From a checkpoint of a small image embedding model.
Model: 3.73M parameters, 64-pixel images, arch mlp_mixer, norm rmsnorm, activation gelu, moe expert_choice, width 192.
Training: soap at rate 0.002, 23300 steps, batches of 64, held-out accuracy 90%.
Data: trained on retinal OCT scans (Kermany 2017), 60.6 epochs.
Rows from block 8 of a small image embedding model, named by matrix and row number. Rows with one number within an expert belong to one neuron, the router's apart. Each number is 50 + 10 x the weight over its row's rms, rounded and kept within 0 to 99. All counts start at 0. After the name is the row's rms in percent of the matrix's.
Before each expert's rows are labels from the 100 images, of 14976, where the router gives the expert most weight on average: "responds to" is what is common among them. Only what is clearly more common there than usual is listed. The data: retinal OCT scans (Kermany 2017). In brackets: how many of the 100.
# router: router (model.blocks.8.mlp.router.weight, 4x192, trained with AdamW), inputs 0-63
# up: expert up (model.blocks.8.mlp.up, 4x192x192), inputs 0-63
# down: expert down (model.blocks.8.mlp.down, 4x192x192, transposed), outputs 0-63

# expert 1
responds to: finding: choroidal neovascularization (63)
router.1 113:52 42 34 50 61 47 32 46 61 64 63 59 53 31 55 60 55 36 44 54 56 59 66 63 52 29 62 46 62 55 38 50 64 59 66 44 46 35 53 56 36 49 49 38 47 65 35 44 48 44 57 72 59 45 47 43 40 35 57 44 37 46 52 39
up.0 108:33 47 40 53 36 61 60 48 58 52 52 44 35 57 65 56 44 53 43 50 54 59 66 61 50 43 49 60 42 65 62 65 40 56 36 51 45 55 48 37 55 51 62 50 59 41 46 42 59 22 39 45 58 57 68 42 58 53 57 50 40 49 47 62
down.0 108:32 56 38 39 58 50 43 67 49 54 53 49 52 40 57 47 43 42 61 53 54 50 63 49 55 47 32 60 60 44 39 45 57 38 53 29 42 47 29 54 45 71 40 65 52 57 48 34 47 62 48 43 46 59 46 41 57 70 51 59 45 57 38 51
up.1 104:50 63 37 44 43 56 57 59 48 44 55 51 33 48 45 45 42 43 43 42 41 33 39 45 32 55 47 49 31 42 51 52 42 50 49 41 48 48 50 57 58 43 29 46 53 36 40 39 52 50 44 43 46 54 43 36 56 59 56 40 45 46 30 42
down.1 101:39 61 37 49 57 57 37 59 62 62 62 76 44 67 65 60 32 56 53 62 62 54 60 50 60 39 59 61 24 47 50 44 58 45 67 47 50 44 53 43 57 45 51 44 61 50 40 62 52 58 54 51 59 42 59 58 51 50 25 61 62 47 51 47
up.2 104:38 54 32 47 72 47 48 61 48 64 52 51 46 57 40 51 58 41 42 54 62 53 52 68 62 55 48 34 47 54 66 48 47 53 37 48 47 54 34 40 63 47 41 42 52 60 38 57 39 43 40 53 60 51 50 58 41 46 59 46 41 56 22 50
down.2 096:53 48 52 38 62 59 60 64 49 62 51 39 60 55 62 75 45 67 50 63 59 40 43 59 70 51 58 44 52 64 38 59 67 42 67 47 60 49 42 57 54 44 51 44 58 57 35 54 51 45 51 69 59 61 51 51 56 53 50 61 36 59 54 46
up.3 117:49 22 53 55 49 51 62 54 66 44 53 66 57 50 47 40 75 49 25 52 42 52 50 49 61 72 64 39 50 62 39 54 58 45 45 65 47 61 36 48 54 58 45 46 50 31 54 48 58 51 44 62 63 51 79 48 62 55 59 45 46 60 34 53
down.3 109:46 71 58 46 62 41 63 47 49 63 42 45 50 53 58 51 48 29 45 68 48 49 55 50 40 52 42 67 51 41 47 55 43 42 39 41 63 54 49 33 29 56 50 40 54 51 38 62 54 46 57 52 45 47 68 46 47 50 43 52 51 67 52 60
up.4 095:46 38 40 49 45 48 35 57 50 60 36 41 42 66 42 39 43 22 48 40 59 38 68 67 60 41 57 51 57 45 47 41 50 44 36 38 52 54 51 52 63 50 68 45 60 50 57 68 44 66 33 57 48 50 46 62 59 66 47 37 42 62 48 56
down.4 089:41 60 52 45 51 51 56 65 55 60 48 47 45 41 60 60 56 63 54 54 44 59 35 54 52 35 62 44 42 71 46 42 32 44 61 76 54 48 35 50 39 60 45 44 63 32 39 36 63 31 61 67 53 52 45 46 72 54 63 66 52 47 44 53
up.5 095:51 53 45 56 29 53 50 51 63 44 43 53 49 62 63 63 38 49 38 37 55 58 50 38 72 62 56 53 35 54 46 51 45 67 38 59 54 46 57 42 59 47 46 46 69 62 59 60 40 49 35 44 54 62 33 52 39 38 49 49 73 45 55 62
down.5 096:55 48 51 56 40 34 50 39 45 53 55 43 69 62 34 51 54 48 60 57 54 62 34 55 39 42 65 37 68 63 54 55 57 44 50 43 40 59 38 46 48 56 48 38 53 62 72 38 40 63 56 49 46 53 51 48 56 55 40 35 69 46 48 55
up.6 103:48 46 52 47 46 54 41 56 55 39 36 54 60 53 30 54 44 52 44 52 43 41 52 46 57 53 58 49 58 41 59 56 61 45 46 44 52 58 71 43 47 46 48 55 49 69 43 55 54 48 21 46 34 38 41 59 25 50 40 51 56 42 72 61
down.6 096:59 32 54 26 50 42 46 54 52 46 66 58 27 43 63 55 41 32 52 43 50 55 47 55 46 57 51 32 60 78 57 40 41 46 53 40 54 54 38 55 39 40 47 49 32 42 52 44 49 41 41 62 59 61 54 33 49 63 57 45 57 54 42 48

# expert 0
responds to: finding: diabetic macular edema (56)
router.0 099:54 53 50 40 26 59 82 53 58 57 43 39 57 50 26 28 38 53 50 56 54 53 44 27 45 49 49 40 50 36 58 46 37 53 43 44 60 41 42 44 54 35 54 46 27 42 49 55 47 64 43 30 43 60 53 49 59 50 49 57 54 47 54 41
up.0 099:64 55 40 46 47 28 45 45 40 43 58 50 48 51 47 55 40 56 56 47 36 66 53 41 52 65 58 54 46 43 62 58 25 71 52 54 62 34 65 50 39 50 56 37 44 39 46 60 39 43 51 47 47 55 45 51 59 52 39 58 59 47 56 65
down.0 095:55 40 65 65 48 57 69 55 44 41 53 55 48 51 50 34 52 33 56 47 66 54 39 52 55 52 67 50 33 62 58 38 50 63 44 35 48 42 52 40 52 36 58 26 54 43 25 44 47 41 61 64 51 48 51 54 41 45 38 54 55 49 42 59
up.1 082:53 41 34 58 62 50 34 55 42 45 63 42 51 44 53 44 54 53 32 52 46 49 51 53 45 44 57 50 47 34 28 52 34 54 45 43 51 57 63 61 58 39 45 57 44 49 60 45 57 58 37 49 42 57 60 52 49 38 50 41 38 49 56 37
down.1 079:56 45 44 47 53 46 43 46 51 65 36 71 50 45 33 61 45 39 57 55 33 46 44 43 45 49 69 64 51 70 52 41 39 39 45 39 44 56 51 39 47 53 40 50 49 68 65 55 37 70 35 26 49 57 51 53 57 35 43 56 61 43 55 49
up.2 082:46 45 62 27 54 60 48 48 59 56 57 45 48 49 45 62 62 46 58 51 55 48 55 49 58 32 66 42 58 57 48 37 54 40 48 31 58 58 39 52 41 47 61 36 42 54 61 57 35 46 65 26 52 51 51 32 42 42 59 59 61 56 43 48
down.2 088:29 52 44 43 56 72 31 48 46 52 46 52 58 38 55 46 53 59 50 54 56 42 56 34 42 30 38 46 53 45 45 57 36 56 36 41 51 36 52 32 53 44 41 48 45 42 44 41 43 63 49 45 59 39 44 56 57 40 53 42 61 54 48 38
up.3 126:37 51 54 51 64 56 58 58 51 57 25 51 50 56 44 48 50 70 48 63 52 56 55 46 64 57 50 39 58 67 64 57 43 58 67 39 17 66 33 53 46 48 48 49 40 54 45 51 37 43 54 52 51 52 60 47 28 41 61 47 62 37 37 53
down.3 113:53 32 51 46 47 68 30 44 63 56 53 26 44 53 50 31 52 78 47 47 51 74 70 43 46 44 46 41 37 61 49 45 55 49 55 50 40 38 61 37 52 32 61 31 44 57 57 52 33 50 28 55 48 64 52 53 58 52 41 51 34 44 36 52
up.4 092:37 72 37 55 56 40 33 50 54 55 56 47 61 37 50 28 36 62 56 59 62 52 71 40 54 54 71 40 37 62 43 59 62 47 60 36 44 55 58 51 48 38 57 38 37 40 53 41 61 45 48 43 48 59 39 39 34 58 51 48 49 41 39 62
down.4 085:50 55 64 54 60 34 48 36 52 66 42 35 40 39 61 67 66 52 43 66 32 47 37 45 42 50 43 58 56 59 51 62 61 50 60 46 44 50 54 49 27 42 57 49 43 48 46 44 56 34 57 42 56 48 41 49 40 55 43 30 45 58 60 40
up.5 097:39 57 36 54 55 36 47 43 33 39 31 30 36 41 42 62 51 52 46 59 46 61 55 47 40 62 42 36 44 51 48 54 66 59 49 44 53 31 57 33 43 65 54 66 41 46 58 58 65 50 30 42 43 41 41 60 69 48 45 38 61 57 53 55
down.5 101:51 61 52 54 37 47 73 40 41 44 51 52 42 45 73 50 40 37 51 53 36 59 37 73 69 57 60 42 44 49 57 37 57 40 44 49 48 58 31 48 40 71 65 55 46 58 40 37 30 49 45 46 58 38 41 51 53 50 42 70 49 45 53 28
up.6 086:64 38 37 43 45 48 33 39 68 56 47 55 50 38 53 62 52 58 50 60 54 47 32 60 33 60 54 34 41 51 56 30 46 32 51 45 45 47 60 44 40 34 46 60 48 60 59 48 51 38 61 63 67 56 61 42 61 55 58 59 52 63 47 32
down.6 093:52 32 38 39 52 56 56 36 43 49 61 48 27 49 46 43 59 48 46 42 45 50 79 60 38 35 38 65 56 74 51 46 51 65 62 58 35 68 59 43 50 50 45 57 44 60 33 55 58 57 61 60 63 41 52 56 65 41 62 55 55 54 58 48

# expert 2
responds to: finding: diabetic macular edema (59)
router.2 104:51 48 58 58 58 56 40 32 39 36 50 53 43 50 70 54 69 58 47 51 37 26 45 45 55 69 44 53 59 56 57 60 48 76 44 59 59 47 53 39 29 58 51 70 58 48 52 68 39 49 52 38 44 64 50 55 50 66 40 63 58 54 50 45
up.0 108:50 56 44 44 32 49 38 39 43 73 43 52 55 31 64 56 67 38 58 63 44 57 23 36 49 47 66 18 44 67 59 59 39 40 52 28 43 67 35 51 55 45 61 68 47 49 53 47 46 50 70 52 53 47 63 61 46 72 39 41 64 50 57 51
down.0 100:62 54 62 56 62 34 48 65 46 42 36 52 52 41 28 40 35 53 63 37 67 57 40 47 41 56 47 41 48 51 49 41 38 49 45 46 55 51 61 49 60 55 52 53 42 41 54 62 50 54 60 53 44 64 45 41 46 38 62 53 36 41 56 39
up.1 101:41 40 38 70 49 35 47 57 46 58 52 51 70 51 35 50 38 61 48 47 45 60 71 38 51 54 43 40 56 51 41 34 56 45 54 44 56 42 50 55 68 54 57 46 36 55 61 55 44 38 33 48 59 42 32 44 53 49 49 60 47 57 34 66
down.1 096:64 47 64 52 52 37 64 47 47 35 56 51 54 76 59 54 49 40 59 55 55 52 41 45 52 59 72 44 50 58 65 32 44 53 46 54 23 51 66 42 54 56 48 56 47 47 72 61 58 47 46 39 68 43 54 28 46 50 59 50 67 60 43 56
up.2 112:65 45 60 46 51 66 60 52 48 55 26 44 45 55 53 60 44 73 47 34 27 38 56 52 47 62 45 48 38 41 64 46 56 72 58 52 37 48 38 60 62 41 46 57 59 79 45 53 48 42 49 38 62 60 33 43 43 50 43 43 39 56 42 42
down.2 118:57 56 42 63 45 41 64 46 34 43 37 50 46 63 58 55 44 35 37 50 55 49 48 49 41 53 46 40 63 39 45 42 54 46 37 60 41 56 42 40 56 54 34 37 53 50 48 48 47 48 58 70 51 44 57 47 34 52 51 67 82 51 53 49
up.3 100:51 34 51 47 43 23 44 26 46 49 35 64 36 67 41 44 67 40 55 42 54 49 45 58 32 55 43 33 33 45 38 54 43 43 48 52 47 41 25 55 43 35 43 61 62 35 45 53 37 35 51 51 56 44 55 32 55 54 35 53 57 37 60 41
down.3 106:42 52 51 42 49 56 54 64 53 56 46 56 47 58 69 48 56 60 64 32 51 61 44 47 63 54 34 52 53 45 56 44 43 50 44 63 54 39 51 48 48 39 40 30 45 50 48 43 39 51 33 42 50 54 46 48 61 56 54 54 56 47 55 59
up.4 097:45 44 52 64 62 53 40 68 46 39 49 62 38 49 50 41 38 62 60 47 51 30 57 48 48 62 35 38 44 59 57 34 60 66 53 37 41 54 57 36 37 37 45 53 56 46 54 54 46 55 54 40 61 45 40 44 57 58 40 39 45 57 70 51
down.4 112:48 37 55 61 48 58 52 54 51 59 51 64 45 46 73 51 47 48 57 43 40 49 75 48 51 61 41 49 42 43 30 28 51 42 49 50 50 63 58 42 38 29 49 51 41 44 74 71 27 53 40 64 37 38 48 45 38 49 64 77 58 65 48 64
up.5 092:52 35 61 43 60 41 48 58 40 55 50 78 46 41 57 42 39 30 73 59 67 38 54 62 65 44 52 66 45 56 63 67 64 45 46 47 72 39 52 59 49 55 42 41 43 51 33 38 60 46 52 53 64 39 53 51 46 27 53 53 48 39 56 52
down.5 105:49 46 59 52 45 56 56 36 59 45 46 58 59 64 46 49 37 55 48 47 61 55 27 42 51 41 61 53 35 44 40 53 50 61 50 57 44 42 33 41 47 55 40 62 36 41 56 59 69 50 58 58 64 41 41 39 59 33 39 37 47 46 36 58
up.6 089:40 62 49 45 47 49 30 52 50 52 41 57 39 41 43 62 43 33 61 60 46 54 48 50 46 57 58 52 46 66 51 64 51 56 65 49 65 41 59 51 47 51 72 55 50 31 36 51 48 36 51 48 46 44 49 61 41 36 37 36 51 62 48 35
down.6 094:64 50 64 60 46 29 58 61 61 47 64 55 57 56 55 70 59 52 45 54 51 51 59 38 32 38 62 38 47 52 57 51 53 56 48 43 32 31 48 40 60 66 42 51 56 30 41 59 56 61 51 46 57 50 43 38 31 45 45 45 32 44 67 60