config.toml
image_size = 64
horizontal_flip = true
norm = "rmsnorm"
hidden_act = "gelu"
inner_norm = false
expert_mlp_ratio = 1
layers = 12
width = 192
am_softmax_margin = 0.2
batch_size = 64
epochs = 60.6
Rows from block 3 of a small image embedding model, named by matrix and row number. Rows with one number within an expert belong to one neuron, the router's apart. Each number is 128 + 24 x the weight over its row's rms, rounded and kept within 0 to 255. All counts start at 0. Numbers have three digits each.
Before each expert's rows are labels from the 100 images, of 14976, where the router gives the expert most weight on average: "place" is the part of the image that holds the peak. Only what is clearly more common there than usual is listed. The data: retinal OCT scans (Kermany 2017).
# router: router (model.blocks.3.mlp.router.weight, 4x192, trained with AdamW), inputs 0-63
# up: expert up (model.blocks.3.mlp.up, 4x192x192), inputs 0-63
# down: expert down (model.blocks.3.mlp.down, 4x192x192, transposed), outputs 0-63

# expert 0
place: middle right
router.0:136158125115155086099120129156116136163145112148089138079131170132108098072131112144147132119166161139162118085118148122109129083138117127106127103111149098157113089141143176157096110170167114
up.15:151156118153121126147155154161109088151134118088137170151139148117101140122084115151137134155129107147097140133152136081119135094119122119086160143150120147105159153126161106135122156161110174
down.15:141139177142084171116170089127145111129156159142169121140174141145120152120105152122182133152163074166135109109125165157112129124151110093112119129132144128133135122080100133144140138151165147
up.16:139097127124140104101145140147158088134118127108122105114120098119122123135139114141154146125101156116119153117141173117147124175133104098094147120156139141121157110135064152089152151123138118
down.16:128119133118085110126127122135140134118142146168174141106177170129169181130143160118100123128118110140119175090186118135112144128136119156125151159144138144127110134149098119134174152099158124
up.17:069133099124098115112132131126148114177164127126117143123086129122136165085112083141112115133147115165152161159156124138123126115157120102145103164094136120130144134150145133131165120125090144
down.17:102159097123133130152120163127119155132136134146076089118101111167121100131138165163102145116101155155133115143094171128121093170125172101166102140117147143127130074146130133114132196133134133
up.18:144148169129055115099153132140140129169095125169120066101131142125146122093142136152177136150104143079104111135153139065119127114121108131128151125157177086139139137101122140156121145127111125
down.18:137098097156108141086129137093138134112155079140145187099137147140114103112100180087144162144136105126110132136122121077121129122143152151136129126103146138098130139163096099077116141129158144
up.19:117135148145131159093170121105157128107133162114167110132127134152186146122116100108115149155129132209110152118088079145121106120133121115164126091147104110165151115147130147167158121135127131
down.19:116175123146122099119115169124140179134126115134094153118099128122152138138154099103107093128104118157148129109096159088092100140115160107148130101102135086140113116138134153126123122156120129
up.20:147130096126124090119089149141146144138131136121095123131136115132147107159132133103151123108176096171099133164111130124170133145132073126188177120093121098145102159145107150124142128136075133
down.20:118142115142105109149154125164148096132126173149127158128065135101105118141128106166093115096150116161095083135145188103156147118148047134129134109126176127119147125108071161093137153170092113
up.21:123095091092120135187118146112130148135175119149144139147120144135130121114167146129128142139161132096081116147077129121139183133163123139141108171127138102131168125130128118098132120112157112
down.21:170149119141097143105086137136133133074116139135103114102093123149142131183112178136135142125126104123116125161167123098097121128116145185106153123122119137120126131140116142117171134111136105
up.22:128164114138143127126125166150161088145116131115155108103111123147123130091157130137130125104123140126145147141121162142117165091159124113127103121109165122115109132139103080161109121152116132
down.22:134109162108126137142096143119127147140095140116121144093120100120150187154123183109104128141134157109121125151138129114141150123147120113086109138095136125110110061151100148098130098084150139
up.23:130148112148143165093131140119148148102192121131157164107133110107090137118134124133133171155089112155167154105137082147138148156111099128147138150118148104144078102146100145138098139114152131
down.23:150151103103117138085109164169183107135159127129112150134146088151169097127140086136107097104125098093131117168132113120141104145143107129129151115146155106103136117096143179153072123127169159
up.24:109150143164121145117140164121151141122130105123110101129149140111097093130101126137118137125109130111145134108146096146172102140138164153114115139128133127168101094116140136147078103089147122
down.24:099101102122151118141147153151127150093146111105137106109117178152124100169109096086127136112145160145142101134137089115110149151135100175139128190127113186114156122104143152138112120129149134
up.25:130103161138150118137112110127148147132166101117078131115105136157155123120154143062161116166146130107118094136111121162096156133113165105096135113147119152124123142135116165116166119107139116
down.25:151148133131155139158167161150111080083120087117091118125117128087127141073113137147107107139106114117177073156102114123111111118094115183104151140149111146150114113120084156101148145129158146
up.26:120129109145156175182155126122151118101171120157130126149125129105130141110114149185137080143124156153127150140080124115159128129148148170111124129098102159144130132129121129110140132117150083
down.26:096092170104145127098093129085148092123161074107155117148091097133111136151131062159107097141107080129163122085128140142107153155155124137126109127110142151133140120103162146142172111099131150
up.27:143150122131094124155111095112111119104130123115155107140119104123166122131134148060164119144116152167152111081154127138125104116106105158133157104139159146141141130089113146138093137119097123
down.27:126158134138107118121102152156086117116106140188157109101108099139155123190145151158143150111103148109145125137134138111126144126072175090135132129100147114133129155105084083121121117173072090
up.28:131121128118125117148139134146150154163109146096155160143119160085134147162167097150150129144155134108118071125122126083130112172113106100124124138099116148152143127159120094117176123124133157
down.28:149090114112145113086120104070122163163165131115184117126130133060158161120137094140119130132148137113131074163120112186135138135101112072167132117114149095138114152142124129132155167111100115

# expert 3
place: top left
router.3:130104150156118134165109100122127133106149143085109137136135102123117135150149107099150154143128116126113126147113107131095143137117106108154143071147091129124137086072170149157164140137143141
up.15:138089130097140110113110097123124117119171138105150122113104148170147184096091118110141151114127126123122158146135173136162123121121147130109137110143116131145065105104127109126108135151098137
down.15:116161129101113126110141116139105158138119124135126153143160146088102102121110169135118148147135086084127147121125147106132096126162152135161129125150147156125147126073133162101110114106110167
up.16:126110122059135129179128136145127130120114127155127141076162118146104117111127147081145133106123142129151118124129101112135121091125107117105094122125100068140095123150111128126130133092143130
down.16:153134127147159101121120154123119098098157077115102115082125154132107125101136084133116121131133170090153142104139097117127104151133127131123161144116133128149100115095151127080109144140148151
up.17:129154155117126137179116114102131108153116111131130128132106119088128131132137109139185091103113133141119135149116137108142107133169152171125141136104139099140113175160096105138117128090156098
down.17:170173112104116102069119157156119086114124128122134095138120117118161121146142136132129115098139128147126104170143098103154122069151152086115117152146180127124140114095128142148080173118130117
up.18:100108156141103129109102143116172107139137185091148114103148104153138129145127133116156155162133119187154129138114115150118128179141131166145132152119122098084153103182112092133147113129120115
down.18:150155128129162145065100127148173152123128107135118131134098129148164112144134146133103114111095136107150158151123136150107160155134119092163124165116133130114131117132123161138120172108146113
up.19:131144103149106097116174099113137115110086139118121123097108175151124073163128122073119111098118147143135158120144092134135131150138102164126128082149129095134198104151146111089094145113173171
down.19:139152174155154117113126106126119136103126123136142099117152140182162132166136132150100129092097120130119146112154092145108135152133136107130119132145116148122125141147108098150128129117165114
up.20:111139150120117159128105134110112100122163140077129143076114177141172125109150104168103131167113146083155175106121128105095168136122137151121138152126117142150115123134127139123149155141113103
down.20:168140129131144121133154146105131133108120127077129148128161112118132124166154104124145123177136135143124057100151075174108086117117144148129123119138115140121111124149111115118120104123153157
up.21:146091161096126132140127118133140154138161140130152125165107084152134129141104149145146216100125157127117127118133121146178129159129124144096080140116120123144123102148143138145123140135147109
down.21:140112134102104156134133098154147101113143140110149121108158079140120122119106169148145134133117105123105101113069135072123141149145112146106113109111088157098109103081123148144141090167114099
up.22:130158112107156139158160089152176106110088081138116163105126130158108158148150155129151122161147173106105076141107126102160137114144106150117128112112082130164109089119120134144142144081135129
down.22:109116122136110145106108106149160137113082117085104145103119114138115096123114098120137133119120106104143133137143082119081134141154146086110157124115121107087120105146101117137149118129097145
up.23:143136174080101150110154125112162155106116158125097145142139133121099116120122127121121121135151141140153121117116102138139163099175180131156147149103147118111101099120111105109176151104132132
down.23:162177153113127085133127125106142083125148120119154144132138135116147140114141121118143160122145112165150178143131131121148138103132156134156057129099142126125149130097142106101172146074094121
up.24:151100135144131154120150139136167086102136124113144137162138153106156186138129102113123178083170126154156157150123132111132144128150172128138123133163136122114134154166113140113146138103137100
down.24:122091151135138139119128135144133141131130155125147114134126143138159158146151139133120118104147138140156157087127150098118115148127164103165118109125123122137104169140147117126124145102174122
up.25:134104094117156120138122131123110100134071137148088122162132104110086076113095059149127082095135134135132148127144162112106133121133144185114123117119131112111063134131120112121117148126137125
down.25:121187117131103056145107102132124097145135112148132101127139121181097111125094146138143076147138150121136119185125120103145149141108121171094086128149169172105132147132137137086083113119106137
up.26:116162152150185080141113130138151123143143154141101175109117097141114098111122099172158116080117139142110140172100149114088146179133147167140123135121099100146121158160148144119150104107120136
down.26:116173135149068151136106081141135078048146169113142131125156079165156135154154117149128144132124129150133095142160114155139165118117110122110132163112149080122125129150128152081121125140127112
up.27:105154184125146128126147159122140106156160102109130169134140099138141127070129164108154116122128132156141135168142141148123158111137147125152127139087137097142115168096128093191118135088117147
down.27:173127109167106115102110119098136166093100136110123131109094147149159159119107147129113158164135114149119119159096125129130097117151120120154100149131131120162141159141136114109098127131119163
up.28:150129143127122132168112145126132150157128125069098152080139129164127129130110121150090143129132142131180086119146175127146164111144116136166111157147115140135136102122115164167102178160131119
down.28:146132156091117153111190149109106095105108088111100132098132146120094185126110094155106096155108112093141116110136137064118112110136092118138147106118153122135154122136122126143121126099142121

# expert 2
place: middle left
router.2:118132146105092156160201137128126094134103092131103140178116111126135125156133134158084090164132116123101172125143128098129151131122131070153160155123150134170143127128134118111166151122122110
up.15:129120175149087134076132097101085142096115152079107156151125090162151128130152125084143170144133114101157167129092133148102173092117107110132143118097133127133122152085123116163163117110131089
down.15:133146163132108126139165138139106156130175168105131121166204113114144126118133094074109136115141127129138119130129126130104102118080138138152166135169091132136160127131143103153092125155102165
up.16:121128122107153137097125117120135090115136138132112133140159164142162156107071144115160148167120107142203147132123112107149136125080106116169096119144138137158107146151092148139138127140155121
down.16:089140162140138159133108130104120193160158111122128091128134085125141134081149174146148131110129173144146128106114135095135120143111132148171127111129125143142115108134107106125126155133120127
up.17:169140095179140147138115109096139128158139138165142094126095131134137111155143142153099119104155124125135168160131066203140053121169125128105107101149117107131127135119157140155149130132142149
down.17:131147133137163134087106115107140145133133114121134143156096102117141102154162123085132158117088111127134125131104120154126083136103123068082172099134085150138126148141100142096147136147132148
up.18:108107103118151116162153115114114149133084083132133120106138137125132122147140128139150051147120119111135175105144136115137141148103110140134148140104115095121135125084158162136156144157133089
down.18:150150189150117149106090090124096116106074124177129156128137128136155120132124126138111127151139128136142149155149122098115132154123100168113124136073124108154110141097093117138117087123166116
up.19:138162117091158074100112130170125123105131163137132121146133129082153140081157097112132112167155142145151084131134133096085117112157107089138147134096146136124121109095114155125135155154151143
down.19:132115124125150161123116163137182123111161119148146133129149157121165151129145150109100135138155138126094114113122121098128119113179089192101135124127133115146130138107118119144137134130128133
up.20:169140143136133114130138117153063147122122159117154146121104089098116163114150158122092116088116122150106154109136136112136147136113175142115161111149168176129170154111149117128132165111120135
down.20:115155137134129137137168087108107123179137160168083100159138080114116141144123140136127119094088156127120180127119103127120156131102168146159103163131138095086135117114121124125144125163127161
up.21:169150087095187149130117137121109143118171173160142109138086157129118090112096065136132141115107143124134149122162158088177096170156126129102127115115128136166124110122156123162072115138074133
down.21:064128124131104115122109141144131122152139141090171159156100121144137130127147073141117107155073158173125063176099097136141129143118154122086128126122129164113139152125104141146159115126119103
up.22:134150146115119107131146143123157143153115114113169115104102150131124136128121111177118098126144150102139131082131132126159114123138088099116133111109109146069147130109146122112115087090126151
down.22:108142072108084177174126153149136148150123148113116143138084137172108150143180113175096100117192101130120115136138099140136100123149113081116122136126155137152164122139138139073140171156155129
up.23:134114117158139112131129134116131123085157090149121125142151124134142152125139185145124176131112106110160165147158085125086166136154117114133101161103151108119127148133128141161079144135096060
down.23:103174149155145118110119172117127138102097108119154129111086109097127102097134181100114103090130138163126115146171164139116085104162115100120093141122137144141105114116145122135118155109138112
up.24:140125201163128135136149133104125126130140139098154096087092141099145119177110103133133108175109136118151131110117100087093118097106166126143146104131134108133153137137122125100103132096136150
down.24:145097126143112124153123111128137126106138131078137147133102155110125090119147091168125113153126148138142155157128100166092157104125169132144122112166131109104097144097160110104149161129095124
up.25:114135097122187136172142173101165099114168132113114144146143112124089070115151101143135159140112105090172134131161098119139112112087136138092097158159106095135103095136138126122103119086129117
down.25:114169148153139103123132148155142093116126131095131184163118109145125141162111095134159167163160092108148129142116120128147130114136142081143119124145118083102133122095166094103086117133185092
up.26:156079119177130149112125110104169161105122109163173124102111144082125105147155093134116186120118148124130169074161106110135186124150123166086101125123127138150146128104135157136120146146094107
down.26:146112089130111152141141102157098122138145156101132118105083171107107125161149122140170112121098147120138088112078153135119120145136131175098166157132130137139106165169123130135108135132088090
up.27:103104148134102106101100133133086106161132127119123154118164114110114140100146138157135125140155096106158159102115121092120159143164115146126120107111117102125153106158164111144127129115079120
down.27:085138151156127106116180121123121111178147180117148138124140138156141092175150127161115059143188124145103121140107125149110114144112129130099171131115108126116135168125111152128129130136110117
up.28:125138100121125110142117154114139140115137087161131168132139128145107143117148123119123131120168129103168160150135088136152158133161143109090148142142138099096093161146096135116162141129130119
down.28:129129115124138125104167159112103134097175128130144156100151128118117139159103150093128140123071128106107184087131113151097116129129140151109167095143144153084124110135106142105136162119124111